config.toml
input = "log_mel"
spec_augment = true
decoder_mlp_ratio = 4
decoder_bias = "all"
decoder_inner_norm = true
decoder_drop_path = 0.05
muon_scale = "match_rms_adamw"
momentum = 0.98
steps = 9100
batch_size = 128
Rows from block 4 of the text decoder, named by matrix and row number. Rows with one number belong to one neuron. Each number is 128 + 24 x the weight over its row's rms, rounded and kept within 0 to 255. All counts start at 0. Numbers have three digits each. After the name is the row's rms in percent of the matrix's.
# gate: MLP gate (decoder.blocks.4.mlp.gate.weight, 512x128), inputs 0-127
# fc1: MLP up (decoder.blocks.4.mlp.fc1.weight, 512x128), inputs 0-127
# fc2: MLP down (decoder.blocks.4.mlp.fc2.weight, 128x512, transposed), outputs 0-127
gate.252 098:110123129152122165143110144183120120156135085135088105152095129133089134097143138112142103130140144106123153122135130090104130148128128101128111115097157125076133120098076130145152130117126121108118116136141129092127153154149095152120112133096141127164134152120149120138122110165089098149143091112137150154125156061106139094099112151078095149110196109133103129104153181106150125133164
gate.253 100:166108128128173106115138138142091122110116120144127112146116108125121136162112126152158113082150126107104120111137116186107096138169123125133136123142163125021171125130126118178107148116127173160099152156133105154136095132120145111146118102129111127075134142123122137110106169062139120158121116133133173138134148137164152113136146106102096167099129133135158143154130135131131123115145
gate.254 092:153116096151116163143093140137156134145099159094135150150128127159137090171102114095114125164150126100118126134126110157153091116179134174125110167139115140134108088130075120112128118148094188147134130173108100139158133103121131122155143153133147094153129112080089110117130130129103109105122125113106079102109083133149133155113117093149099186135133118102120150113167155117143129134135
gate.255 100:093154109111115125076099090137104097111108136150152146098091115145168125155169119081130165119135130095099084133115132123119104134084137119168083130132111143072106185125159108144098125134163185112121123117170116118110136170140103108148115143143128132105086143162111145130122108105153123174162117154137114088126138157139093120135137137126144099161098106112121137128121152124103117110142
gate.256 101:120153177102110119141119121116126079082112127188155120161096098116102118144150100113145125173159132119131082159146150163108165098135111096131092115116149114119147112139144118113156132111137168119128095168138131127143154116130138101136142137131133092102123128104142126096163080084165139079117161120113104135128155162151109138102117162132114152119140157108143094106127137177129124168087
gate.257 100:087094109098101135114140144142123168122072142111145125142113131151106179161140135100107149130132141110162108144128131155126105140122137129140106150141129129144171136139114168173149132120127127155175088060119115163092121139130149160158145090152139132120154129095205130117125118090167116149126146111144107119098116102152118117088105143123139115090143127172126119137146108113139138113070
gate.258 103:108116110178133129114098101155115154064147141107157111110119140123095120167112132148082102134165130179111135105155171119124129105123137152147167076145149147129106103113157084119170136159136159130108140121153109102161129136108098129123120125120171115108131103097157151101098169130101119124128141109121125134107125153174114104073122121075153133142138124133118102112119144075144135096133
gate.259 094:107129148087140153126119160142160123159101126129122161144126136120177093121116168105142121150135139147106128136136124147100168155141100094144146132185128145113106130156152092155109080156109112139148091154147149160128085111146131150133067064156118135139123109116108108153106112104170160110080184075100111122111145116134097119167108114132102141117112103135123143150143144125134123118117
gate.260 093:118097157147153116143146111170122117121152127127102109135133141124156094117129098118104092071178100190128154165096140110147094121110155134118121120080138169121154125150100143142123156171139077133121141155118128151137145109159122122106119095173164145170124157125126139097131141075090154097125127133115124092113175114125152094142118095129120099124133133131139126145135095177099110139108
gate.261 099:177146118126125137124151175137162130132124113124138124123112158112168099151129107142127147155146157123136121132111154136083084136140158128089110110140144133149116110138151145143124116127103096162099151129161144109095155129128107105122116122140136127148179110150185095131161089132097090157079083108145111139112108094133138141113116122139189108134092154103099129106179111099143097139067
gate.262 102:201165132139176122119105111099115145095122150122152110143119174139168115144102131128138135121143129103132142101114104133130092134091161144113132172107150108090144159164138157151120156109132176121090146164119152124110135135143164147122118137148143080148130115163104147151094111095097128113129171126087134097096137152137082088124136129163087161082131130141142124116113131101107118151142
gate.263 097:140142117108115154112131110122086101125156070135172122120111146144120152148104146112124085120118157164136153095131124106094126132136143118108075143113122128102161143092169092165092180164142132122123118144119155116110093142157136132131134112091069127162117167108112127150114116117175131112110170140115133143162154124063132122128152091150139132113154126108144088088136115162145123130096
gate.264 105:107119092138079146128111110127126133100131131095114119129142145119087131109109114128126093119091171122102108157121140150100141115125134192134095146159090127122115143156132114143112152113119156123067137129122182121144123126117158115119108115142124132125205154125133145141126131115125106119102114098132180158164166130171126126103105137107160141111128119152111091111122128218132151138167
gate.265 105:137124095152117141104182162142124110118179099109102088147137183116079134128178138115089124120107132124136125099124138124114165113132108143126153131143114137104120184114119174138137157131120122135076120153154154155131157131099121119094134100134118160143111134103128142153085142127129134092104137088127146138084156119124122154135127145187125139155145099167068114166149136107104120132091
gate.266 108:085071118091160125127168154156143150089103123146115148152113106129163118114148139156130130178142116118157097119132065110122115121155179107100136103127137139103130131152134125119120116129093141109186150126154120129118111121163118144118124129146158080149088135078151172139085099113130144129094119145165129150102149133119106100088119107163111137163125097105134099140112096145111130149097
gate.267 094:127106132127094161114094126138133105148127141114146104132098143132135121124094106090094107128137101147143126093154166130107154164109118088118164142125078154131139114157110150133153110142141124142133119153137162136090150109143149109110093117071153104157092112077083167141161144151094064150119153150107146102162131095147144088115103089167137151113118139115119140124164125165102133108140
gate.268 097:155129113164150113113101168081079119122133160105107078141130124160135119138147094115089108098116111124111094150126120164139158123135144141111146113106099148136146096128104186080148157090144122127161089110117138149132158104114112172158102120153153122116147126100111125094079067146101125125111085132099124152138150169133132179098114120173132143141138133128136152102133129122130115149129
gate.269 103:152127125119140140140122120105108125110122126192085119140138127113160129140148098154134112113107149170107114144120107146091128138166148119171137111127152164091134137120133106146106061088122149110130104123115141160091161155079137135132119126115119096156085089147076106115148086117158136118177106089091135136130109129167137138114124103123118159117090107108130101159133066150136108131112
gate.270 100:152095121121161068154088129135136160110116126100141142104182078115111128120110125128112123152151115125137082073126148131103132134142175125114162117171115131115122108100097122149141156167124094152180126176144107146102153119083079168112146114119114104151119152120089132126123110116154119145101130130135122108152106119128130087095120151156131126132097113087093088107120121128118105167136
gate.271 104:155155152117151156152152112054098122124094148141121092107161129133132139127171152101172118163156113104148107152121101119110109140108154118127134094143124112124133076141158106112127132150096109159109171127134125153150124122118101112151139141117134128111107120101173145106136044150141152127108094110133128105155115127134093137145126150105090101127103140167112139138105102100097139066152
gate.272 096:129093105109148154122103104097167123145107092139128165157151145125156113099108080135151120110125120105134116114108115124119119133153137120166115091096104136112102128147117141085122147148126168153137125090093165109095132154076113133106143145161126106140096130078131091104152129135125121166116153102102112185107139144158128165141130137093133148157127116113117179117139156090098144064150
gate.273 106:141142156129145113078165136129128091094150163144149129155105120112134107122159123123164157137122172145140150115139152172133134128116154142118121113176132084151115105111150132103142155171090160128140104152081140131156108125156112144152133125133105153098150126100154173106145121118129141077072130081133132113157112141141104127109141152124135151153094155084069119140165095143159159128143
gate.274 178:107132107123134125134140131131108138151124114127107104081142108123081124186151106077123170142161092098133113122151124127129116125084143111066159147137148122147145129118134145171102089109088064111112127106109132151134107142092120102130126132132125131170118128109146126163154141133113166116125118136109120143132166125141094116162152113131160094116145201152148138156110115127112082085165
gate.275 094:114154083121116108140106114165133118143139116146125117124162180158109103131119148108104113106130133157105141151095117115092124156106133145109176121128102122063104116159103133106096145130097151135118111112172153089140102069127091158115124132139119151136134163122160118161121070131103096155144100085145116121128115142147142116107116155136171156071126127122120125076164094139141137154123
gate.276 099:092139121135130109129176141097148112093131174109117157157155139146116156137086129154137133153132103129128150095131141111112145159131153106154151116125127114117127185133124078117129136157125136136171158175142177126104144090160144140162155159133153098093106137117079150086168120114179092148133133137136105107113093114142132148119138091094141117110123188164125119109109091153133139122128
gate.277 101:094145131127099107112122137174117172110120108128148103144119154141150139122080140054136122150149118173126096095069144102150145118130100132101116158126083149148128150136133166130121139130109125147127114133096109107117137125108144156158129140160164171137110162152107069101099077142124141158147136100141163142143147100095121093096111113118125120109159134154138154165115119139111155096151
gate.278 097:140155118159169080121130162128097119117137135121136136108166172166104094102167126144149077123124131123125118084119147109128163139145126146110136152143118134077166168109122166100168115091101114116112090147121153128141124160157157157113144111179142112142181133116107117140099128089130139103128116139142092108145121119138156181164146122104142131147104107102085157087145118148121143137106
gate.279 102:119151053152160145086106129117135119148182094129193091135133111177161137102109121134091126122128134145127131126119090129133131148132090137146153142118165126140161125133127130131123146105084092134132110111102128112100120114108111102102157116122146143122133150123124156103110154113150077126111110175174107138156130119105083125100136132112132122107128144141116119167152152153073173084108
gate.280 110:109084074104130142125092135154145146141107159155136149093115127152122107165101165098108150110119113104073100122097138099120107078144091146149108165108132091136135111130145135170125125138150167117140175143119147107120093184082138132152117126128120154104117097137132145133135100109116151132110077102093086098150168108115144135079137153112084121147147147141140102118116135128117124122114
gate.281 102:121106134148144115136127141121103109123171136126155094098156074147113129062137145113110137111139125116113165113121120115157139096133159133132120128157117176126154106152117109107136174144072137132135107131115107181135159102123148130135156138182137146165158095155136109152130087142128147108126170083159124125142134104112110069121101135103152090127134077092111142117143171117110160122117
gate.282 101:135129155131149105117108113099083113110146113155134148100147140112132128116138134113112099133150119173153092101114106095113126115132105130086137056131100124101117138131125153134108111099129067134133127089116155147073130090093141121113140136115125129119101129151145113141184121098105057142111128110107069161129129177108156131104143129098144082118125115118159102096129109140137170141141
gate.283 097:128115158147162143150101093121108165137127128120130097130119111110088103125105157148110109122142123118123106114138158098159115089192104131113163122110126113109142128095169105105072142159148128119152144153115094132134127108119107171089143111119134089100138082109183132117117127105158130160156115088144138153137092142137078125140135140104125141144164107132130066121134064137118105137106
gate.284 103:126156117145102153098137104120121111137134073140117131097108146133164157119065149084108142165146110162108146134143103103164094133069105169127124131128102192109130105117180136106163149129173128131105124120103093121127156142133160153129144128135106150129150134140114135154110104151112141120138085143193137114101107161129134156121134158122160150121109134105151118126123112140114156071122
gate.285 106:171139145159165131117137075116126085139141104149158159129147144153161167140132097134152108144141134094117157112142139115123146103145102163129116132134092090105104106144161125162106137096144082141119108130141121138118131140065121104134163154124115158093114171103091094113104121134124109092091095072119140105118143150099152105163127154122163131155145125105136135135171148140162083132138
gate.286 092:145176109112085143145163161113128135132125141092161110135134113113114112103119134074150115124120121120146145109105161165131114145165115150139114120167126128163130114106181141099070157101113094115164148165107158141130142116155103121148173135083160136108140071149103151096135100091129130135120126127158139152150160159132113101121119095138166152110144113111118093096112111115130179136103
fc1.252 100:119122128140093126146102106131133153104098115106132124164081190138078132153145134146158137138105109143139155105171133150155115178133126093151131174109128138124141127101153043086163126138094095150086086119134105157133148114139129122138099157117117129121171139103140108142117130091148101131141125155124078123146107137125118145120115110135105126102163130144099122143103077154127123122090
fc1.253 107:088130156129096098136085104108117097110119170111112125162123160148136117117163137087153099096146120113118116120099112132189122097128175161115148108132128165130120136099155141121162107127132144149125149134128122128132104132112125155106133144141121136176131146165109103152127094175147089133085120101164134138094120121112094111158107163154126094158097153123127106141157159082129197116143
fc1.254 100:134141107165138138090156208132120140146154168100136098121175169129102150126131128121153191123139133152156168166112113133151110116115138059149112163158158131113129126109151115107145114111143137154171076103148131169151117170123107114168133142167130113138134158155121127123122112145136121106159087155122145108124137120090118123108130145129133160153134144128095104139099117121105091139123
fc1.255 100:113117171143126102098174165132121131084114147150133134138135136137107128081147112171176108102088179154155120127151116089102138118157148113108098145114131144158136126147121118168138134118134146145123111147084115141114118131112136117124099139118179155125132173120154087145125133172170131130119160141112120117142131133116127116130131129155079151101185114095201120106178106117104146146123
fc1.256 101:101157112105160145104102113124137076122085112073082136153159092122084116129121154110118135094127153122139102141099130112137119139114122119128110114179126071124167104123178144125114093080122120101098076103130123109102133057102114128125170102144128125093106122126143117129086131137145152090128164144140137105137120123126121105124126119130148146101108137142150115161134155101117168092142
fc1.257 100:127104131137138118129128127109122143084134141098147129123114115081137084106126127130153151116160112148144128108170173089134125112131090122151154075134102131123067106141135150101089108157157142116091141148111122132159108175151135146153107086116119100121125140130138093137171103106167124152181141100163137082100144109114131139148139113117159114163096142117112111108081149101140085101159
fc1.258 097:090124114132111079162094137173144135124108093144107115098116126138086070128132088163087087149120153129114111132167086139109102150125161089114130144129111089117117126113102144117094111114137128121096152143094134152113154138134117145154133161090104166118053175151126165105104149147120150127117130108110114104142126129107132101162108109136125089131140110092119164146137144093146111123110
fc1.259 102:137090115113093117120105117099129132133106124150166138171138105146105094122109112143108113108074083112102081136125127153159116154146098157099126095153110119154099100141148099147112134141142156148109152098098149142154121115119148149109173127098135150149170139060118130173132094145118154161129155125100124125074139108102147081174118152169089138115123108167139124145128134120145126132126
fc1.260 100:117118119144134078133105161148145147087103166126063119126096130141128149128108152132115086129102120114118092128120123150112130083128111137124122162178170118106110158116162115144133135137149153160064150120165088166125141127129198088149140092121118142099124132070144111115119130160180136130132149148151154128111104136125130140147116134135088143136149103096127123102139155093127146134153
fc1.261 095:165131134103097159122139133120143124154101094137162135156133131137116141112131066120140116132141122102163104143101111159125115100157131065122143140124099156122089140104115166135088143114141113144154148167093142091101121175102176163109182140139122136106145115155107123124124162141126123154114118166093135161154092102146102128116142136133160089139147119152159201148134099121130119136107
fc1.262 099:127156068163082145097152140155060141144141137093082141126113161121145101130112204117126145154113160145147122136107103104132115132130094119131128116121151096153136107129137133145168104086146109066143098130139126138138133146157142122133127142135140118092143144149136111128106157109161139139100142136135078095135153124140158114050117147120122131098140159105102147118141123103119160125147
fc1.263 105:141112104089175124138121135162115118165097092139171099132123126143151134135134115161089079116130089113137169137124167129146139134124156094112152108138101102150153111116131170124136085120131171128110139129136083107171111115100104145126112088087111151109097141086101109137122195123135127154081139121133117120094142113127116167098147141123151108081154131103102179131127116118115140153128
fc1.264 106:125119122152126107168163111140147145111117142125103119142120134146186135127110149087169124119089173155106121103139137141114140124126173083142104104145104151071131110140147151127085092139141122100092120146164131137149145222113138153149139137120099159159104133120101123134147118122118106140150125117121097117151137104174156159080159116131109150126117140145168091125119095124125147162132
fc1.265 105:139063094131136147154114144108123132151132164120134154132125152132125103094135137071132136154112124080124070166084116121154122133165149161063120185127151140141096125100096092139106146116136099101174132138110117142069151112120134118095143103167105141132118103125119124122123125117100117089123124135122122131124108163188121098143124136114129084091133126142114124111103125142139129088118
fc1.266 111:127172094110100115124161125120134154154146132088123106136139147138102112109114135117104146152123090154083144120145125170125110140124167136136134132137129147128137135120169100143106128096156135100131153136162125158126164092118120151142113088097120140157152136112137121114116142150097132121161115153076124146171097152117110116140164126137145171128168167131133106184166166166122214159112
fc1.267 088:167132122127078132144167145132108132122143154109130163119137129079097121149113158198095139095126130170125075157085120130112155114113187111155111094128106133115134144097132113141103117097154138127106136125136142108120120115086178115108130138147131118114115110082151145149162137139106131092140127113153140174116105088110148092121139094108099138117118165147126119129153142184132164128098
fc1.268 088:124132130072157150156122136124139095173129134130129144137138152119168138092086115148109146084110120161098114112149163125156096121111134162128095144138098110113207097132106149134108119124144132137126147119131146098127150115123144133151120142123066123118128072118072123132140146109141148101149109154117120158116133168115099076138121105134117096197103097150144119175114129127157138123137
fc1.269 102:141113147114115097131096149111133121120136158120115098158124143135122144142097126174110123137130128134096115128088122138172168093136123145139212108133116168124155140132136133142137109110132119171160113097135162117153122109084103119146109112136140100155143162129112149138096121095108104116146149164145134077149107152088143126150105087136111138069073138107080131100146184105147119139126
fc1.270 100:144139161113089151136125166153090129094156139125130172103123111128117190117127099125159115113113141117133130123119174130155104145179136128147079131150142139119110178108111099117118107106137124109173117179147117126140146153147084105127114141129144142134136141185102115097159096118104112117116123100155084149153114111113126131124142149104095133133134173183131155181098090143134144159132
fc1.271 097:146136123147132105121148183119113153075127116160162143115137126145135143109163102130127112130108165106091143135173086159112158125107129151076132111078155115155167126118104151176140139148130101125117105154148156127126107143135141141111119129130141122154139151104134080083165160114107119121153123120071151128113124182148130130113125148116150093125112148115088156123069108140118141088086
fc1.272 099:085110128097113130127097122167128122116111144150124150147161121138139116136095116113148149128131122183153163119151153106145099146106153093111082111121143088124144098142176161089124188120142070126151164114109150085120151155116150161123098096121136077076119099112109142128133135159157102138123138105170137134136157137132094123163124119084128116111066126129152132128147134131148140117113
fc1.273 104:129105113150137126099099134107165160106163144127110138119120140115115122172095147102135126096128126117109150108133155062113150092121150093104163122143129098126106105163117125154149157126119119191116112166091131109117141127136149141161114130133147131193131109121135166106133124111140103155081148139111117103111129152113114185142131148113131059176092110135154121122162086114097111119144
fc1.274 200:109128108128141136139143142126123137149102113137102112090142116128098130188151125078129176155150081100141111132140119142124116109075144112068160153140140117140135127122145144164120103100080067117100129112107122167127107141087116102127119140120120131161110131100131126167145150150116171128130121146116122147132169115149106105166135116137163100121140205149167136156128114132118087106157
fc1.275 096:146123120116132104078079154120105126107095176124143130140124125144081116136130125157134140118181146161139080147103140103113092177171125133126138164100146145142162148135133104148152129092158087143157107113127104178129127123106140098095123107109124113110132116104174129176148113110115135109152140142139128154148111129097100137139111115151081070127135141103184159101115121097119129105116
fc1.276 102:116162126127129121110132119150090121106159127113121105101120121181137111092132174163167128137082099153140177116144157149104114115109098132150087129110137150108109107159155111125158143106120116166101118111169102142127190125098067137116077124179128088134169117136146117130098126114152133142135126153104134119103129125142132098144120146129162165125093130133115175139165145100123153131093
fc1.277 102:158118124116097123173131186081134141139110110109118130155119122108130130148141105147111118146083108107158111133140087094144152115156148135190113124116102133144097166150125136110130135122145149163156146087123109124156161122138115094086139148140145104107149099132158121109118135176099139094137121137146102134154100125149115077127150101135132178058154113133125110154168162091115118143100
fc1.278 107:106116120136127191118096163135148089098087144137140157129095102148178097136179102114121102105094129150126123159142101136117129115124148162099125163157085155131125127115097128143125132140150115170120138116140101142131100133112151104129148176171133138123102111138106159112171108107127140165165132107088086122105125145148110130171107149132120091169133092141104095119160133077128115104118
fc1.279 104:091163090094121109120114120124160128119160159133149094129114089126134134150148114134082132152143118148124107130125123151139181103145114126114107141123101101125130113167122127138135080128156098168165118101123186122118123085178127109123114083164087095097138115126110132104186091116113155129142178123129102136166123082124105126112153130125122100111110102095090136136171140123146161147132
fc1.280 101:111148129166153152107139117143150152139145148137155117166113140154122104107154152113114132104144148152075098109145137127149104126146123135118140131128146118133125110099110109113123128096092169158161173118117148102136140137189086119094126068126099144147140113075151071092098087123146114105128155142129109098140117143113169142138127138127139114149079130075123146138101171118087088129148
fc1.281 109:132121118113131110098119082114116152102132117144113085120130187159146130128103184077153088155110090152132115060121127151143130149112086111130102127111126090133136142105114140111132101103155150152148101165143114110130142141152140126123113119147126142138128155168135103103125080171126156144153128129127175103117144153084109086118143116147130119076093110136116106161167130116084106145121
fc1.282 097:142131143131126131114070111143127168165155136109145167139122146161129112138178168111130149096140101149105151149108127127132087121140091123133155122133108154150124087141098107166142127080123081097146150180145153158119107084125136129097094134137100142063138157116091132117126174132118109091097129156134157140136103127132096090116158099142121088138157152115117116147119112115122101161132
fc1.283 097:117105143110113102128089139110110144112110146165147114131139131147139108083144164127143110134188117102140090158143079156149134137117141148147181111113151156098107084101114128146153139129107124117150120121132181136111123119163118093106082145092127141164142168089129125135146124143125134138127150127155084118136168131113111153163087133124181092117118101139124168097122093103134128121065
fc1.284 104:135126128102157151131156125118090140126124165121117166081110132134133125120108093100129073142156186113119128128117151073102162114095140128104154129148090149135108131154121141108111153160112132133171154126169121137147092152144127148170100152164135127082145133143154157149138156153119134129128134101151146131130129173131170106105164160153182141142203104104120134102148135142120140129142
fc1.285 100:125137183137087132159137140138107169112133141111127170121109174093150103130116121128184104120107121079132124092090111149106142127143115120169121098125146129179116095146122113116137079147140145135100115104166124159134171122139149126129112126136109100102124127156152145077099114171134112145108146135165132113161143113110174107112155166107147130159121140090136171154107121148144098085111
fc1.286 098:145123137139157128123127133087107148150151112083156156177130134159141115105087122147127167151086089110130110139174137151136123097110117145171143099146124108055106160104122143118113160146126137185100134131148148132125109124114092116140152160113133112143125157103130106136120130147163125116164137123150151121130088138106182128154120163138100066096109097093117149109147089124152132146140
fc2.252 105:136069101129198124132112109093138144149124094122102117108134131159132099098101149124106112132161154148103144137107122130124166149140135149096124150146194130152127179157156135137161155101124140115167160169133133147162147167117141134114122160107083126123123150161123091149130132119106108171121140138121147118135120139080131069171141128145134164127110129141104135145125130184106146101116
fc2.253 097:133117071116107121130130157167134133163162144095159135131157156118076156109111063141138100127169129185131065095142092093122100162099142109114128110114114102119136134125114113148133079127124117106200096128124096150094140131125163124134126097150128147114137146137141165137094112144152155146102148128132156129155117122115153126105166116137164114094106133130131113101126136095136137133105
fc2.254 105:099128141127149165125154162110110138094112110143130155178082091137142077126175143148148139145119123107125134118180128107124093091122083095134139137141145115122134152118076130127150108125133162156104154115180131119145172120141161177122157099070117145118122111090126120120115111142115145114159096129122132114132108161158100133113118115109105101152176136143130081150101154111149113092119
fc2.255 089:142151094099135127158140133108127146144164110086108117134160138096124121126118130162122122154123096156142115147118101169141130162150134096135108134144085174096128107124117105131123165178090092147177084155109135094143120098098136153121112125180128129142126103107120146162120136133105077113130135111143146131107134147125116113087079146082146141129116140117048096142120134140172096132117
fc2.256 104:122102076139131111163150113156130082115109133168134118130149166132166139120133103102119112119093094132113121088142098115132151114144149134100146105096167144143149137102120140137123133131176095152141176125170131143154124147087099137131108114135096091150112149106160140094154118156130174184111153139167156123169105118126107147105160118106120127159152139111100135095091121068116118154127
fc2.257 103:110080146136106182138099115152149099116124121142151116122167102122132137105125090113102110115142170081122149163115125115133099149118143110169137121129165105116109143094111103160147093094152149080166096141132109117117142162113085076151129125140148099133130151078145140143110120071174132138103128135127104138127112134122123129126134134136102096143143113105165159142170118165094077110102
fc2.258 095:115092139146100140122129096154151191143129123139152117122082138141126110131151106140107097161145119138111112119114132110132119095066131130093114093112122148130140095098148131102151139107134113163097116125130118142126111125098148120140100093093171117079121132137197146126123110090135167163139090152142114106090139097133136097121161107121125104147095174155128116113126138106091196144156
fc2.259 096:144135113120085160110113112100173132133106154133153132110137095122140140112123127128133142130097110101096159146146121115177125204122114137149137161104097157167104119155100129150123157150098105096130123117153123115159131151128132116181122120108118106111152139136168153109091138130138156194145102155126078145111121125147155135091099128152142107170109110119103167149195117121116123102116
fc2.260 100:136182114158137097161123175101125150128138088145122163145123091128144156132140106155150124124134147155142128162134116146163136123131156159126113179085100144132136153146130152154162098107150106142114130126106087075139158112096094116129127139114155075097126105073139166149121116113138136128114142123108142155148185137091136161062146112133142103133152149154116133136148133146108118094108
fc2.261 092:142092123137112081125143138100101147147132153124113149126103134154122164099054108143122155092139096135127140103118105130144139129130114175110115161115093112150114113138121141128126149161118123110141125126152164142177114130120102139106130124128103155106069205174106140101145083124173168128155140138119135155123097129121126113153105132136097154085153128104153151078135130143129152140172
fc2.262 102:153083151114072143158080106152119131138108172122108160117129153153143121101144122146131150177118121130143130134148147180169139132119133137115116105139145142131133189123158169101144153146145100155164124108111125123137148109128165134112109114129120136146090116121144125170153137127140146171103136156132124117131095165143145132076141144132174142117151081118138078075097159138146082129121
fc2.263 107:093122139088126146157156156151085100087128121113090152127128101080094147152109140112136137104182128097152108153107122128120136117120132129130123113077137160155143147136137132123162143127166099180133094112152198131135132144095113166152082118100144116148101104111130119145087159161144126125147129116146158123141144080144134146134165157160127103149093131150129093145127103128132132175112
fc2.264 108:128181140129128181124114094108129123140120117128102122124134127138144085103152164198134125105174133154163073137150110153120087105123121128146160178148129138147120134113172121108131130126140141126081108137145144130146126120120098141113111146138109153121163144125161114114154111130159174103151112150132128134141083144106121093160105116111148137092103114161132074130118110199142142169116
fc2.265 105:092085136138124136095127137151178090157150120128102161115128150112135138161147137158113127110146119157105133165093166104108136123106129151144135137119111128086125137100095174134107099124146110107118159167149126128127126141151114067084112144109115138134119111157143111097184134134111136160162111134105154123077143120140106126134169154128141081143168169116149099131147190110093104110128
fc2.266 099:074114128144120194132168155141117140103114148162131120094078148145102140132176142167157125127133168125123096128131111102163141162124104110121120117155119102103169112129139115145133154120126116097077142095123082099125126132121118145146101128106125112114138109135136196180103133112168111104154133181129158143133142137106143122128130105107189153107131145132098115149090119138142139110152
fc2.267 094:105089132106137072114112137177135119152145152110143128108144068103130154112097141149139138117165088118169130105112118149117134108097126144117120168132099149133138098111148127113153140110160111104162108093112094124138090148120147146130122113164121080142099136140135147154115172111135093133129089111076134102095148137115142089157136157152148160102114121123120131136122187088166159122097
fc2.268 095:109097143139125186134115176142159165120143105127129109136111121097101092144129128156143163158085132159161156122103103140133079119150154174130115092098078127100099146145145174135161094087144121161152132120117104150151128115115097157165129136171122100146129110167127104135174114141129155129141119127127122141134171101134126120121107173135139117120115133134119132145192125138149118131074
fc2.269 103:115147149132151130098133142131111132125122118179162156115117146142122168127134125083140103095096116098105156125138104109166152102071163105139121147120161113086132123158096141080114167162139145141098139092119082114141139123181087101112113106147145132152145146135115198127131170154120121142119115131152140154114127123145083124145105175115102117090160129147138137159138161113122139106162
fc2.270 103:125114106149080137130129123165159104148116105128097124077081127096088100113109150133136147156136109144140119076113136147095158127148137131106149128162107124106120104133129124138141147110146178078159134106120159114104142100102116098096149136126154128124081153130189113153114113123127153132115135112101086156149173142103152106095123093142126088091131118132108101131109157114138058119129
fc2.271 093:124122097109125121137149140097161108137133118109136134143122094145122125162119131121116144144146114092119131142123172123127128155108118116148143123085136179174139172092158143157130143151183134130151088107160183125105127151114156130147143141097108146119141110150097110127124137137116150155096091071169102125159135154102093157100147091115107156070162098112109101090115092135164117144140
fc2.272 103:137131135150146149144117192120093101072085178119108124146132098128167107105110140133152145141160164107106100132157114091096137156115171123146116124098066122165120116131112151116133108134134113074128139119176138106088089163099135145151137158127122121136160148127100160165133135116098135123132112165164189139153119120116127151129135089113157086125125142136147145144126141113114125144121
fc2.273 098:157108112135140202147132160137133115112105117168138147115124132152112093127099122109151094115148146133117105135155114127152129167078160144121095086152124128103090162151127142142151101171129179123086122121100167124170147154120161099165144114092135171131138148100105121134120172095136123113110125153100088125082088148130104093151112144152165109137121149131108162139126133130139115141114
fc2.274 112:091122096133167150130132135111106110158129134123111123126144084100068120187134101095127170157151102097137109159133133117105112103079129122093157146176114114160146176114133119141137119071085112137124122124090132157123113153111126087133102163122149111149116135122120102175115127119096159128092136161078123130127137116170089080127136097106140123123134150131119130129144108125110112091154
fc2.275 099:119060153154115131125109113107135132134127149142159128149136118143143125091115111122170133090094062122137140115119128092142134165192114129140130135131124134132120148159180163134117107110100111152134123152122136129141135122104123159159156125137167127114183054160111127120129146157127110114105140110111137134139089127158190088116129093133122091147151154112114094140088114146153103109149
fc2.276 105:094111147095156157174101147156106157147125152113133130094116152125127111141153104100158134127141099127083151137117128108076121124137172174072139166138164106083140148118125101133103126082112103180136099144146158122127104138110130132117105113139127133105107141122121101123153118172141154142089138124151080092118131129171144142114124183133102133169094094141146131124101138142116096097142
fc2.277 101:125117116146140122132122119110128122130125129106091118106124136129150122161122101095100121113159146105110129112139115103141080139120162145154119149121126133114146191079180132087121148140150141082088086118146071128112063082083131139076111141126092144118133191135153105081153122104151145127140091109112118116102115127122139148138116113139102097134135129105104145148107164106113168139124
fc2.278 100:103133123128123110124138125178162103111136136112104154155125131148098158140148148106125111138101134069121132116098129119140119128112112077143110067151174142088123092121098136124125155090151131130107133168124136159184101123093131155171136114142115131107109123157107143131118177086119090110079150132105074165106148150150157131143141167117107133120115167162149097115107106133138137142105
fc2.279 102:115138121189118097129154123138113126094131150128148116181118095123106121131093156115160152103064135146099126156124168114137113170107115137119157109144163158104161125113123133121175126087134149138115127119119081122136162139126118162132105107152167142133109125110178101105157107169108165127149192109120111102115085142125120120107132082130150150170124158143128101112147153128156120133109
fc2.280 095:108143141162139089097096124124109128134125124121067144192115141127082105092120114147127099158110191134168140145134099099117089129126099090149112127172120132131151093083164076153157136176125126142126160124133116164143126131134129104135120107114141134089128132135120164093097181130161122118131142092110125106141097133163125149151089134147143118109142114119098156123116115084118119128121
fc2.281 102:080156128140116136136158168093113127108137078094084126087105118113103115127137169114114158108164090101106125127124088118187151147133147097178134153113143099131091109099145127147156114103100088096146078143111168089113127112143133115102110123134146122100135107145140116118119119120130142076133127124123128092134118182135120067133107154126159152127151100118145113156147120148155147125135
fc2.282 098:118130148133130158128133084148157107124123143102137108140131111132146167117122126168068096139130121106199118130097159131117103136085117144083136135161153114147129204164123131148140136136131105144092150120148119123142110129123098138153153156131160155094117135128136148123181095130092119103143085095139113116146107141146131134139113141159127127106115115088088063152130166122150157108095
fc2.283 099:119108152143095094112128154137110185139093140139091146130119148108115090111146125178128129111138142113129116133098167112165110154136109147083100156143098134092096159167158159085123108132142139160121115116118124100140121150148097099144126116124140127143110114132124098109154131097103140113118161143167156143143118085090140142150128137170129152085147198119154092124160152148099083146132
fc2.284 100:128093106160138177115117153111148123098101099122095101098098155099156130133114155153095154103123102130165122131112134141143121167120122159134121161148160129129141136126100134148094125094133107136117111130070086113142145134151172089128079143145111100135114115143120089178073085117122085136107105105159130124131118133114160100072150093130086145112131096143148117137137123143166118123113
fc2.285 102:113113118162137102146133119133109121129135107102109149142098135126123142159141116146156090090104128155085066136110110140100143089151145120126127119124136123141141115139114132160161190114108159089084154116116109117123108104147157104112153158111094132141185111147118107186102085168116135166111120135168112098139111123093133129197115106110164163125132091140131144152133151100137113150125
fc2.286 099:090148101130136139132111088095125109182095148128114131114082118133169108117116151083113147093128130129164092170115108102134111122117123160099082177125104087146139129114151127064146114129149105103143153118143142129161138140129099127168105095159131181112130087097095103109111131173131122112163090107132116154137095137150125073118145139105141126119116136158125131169126140105132140123134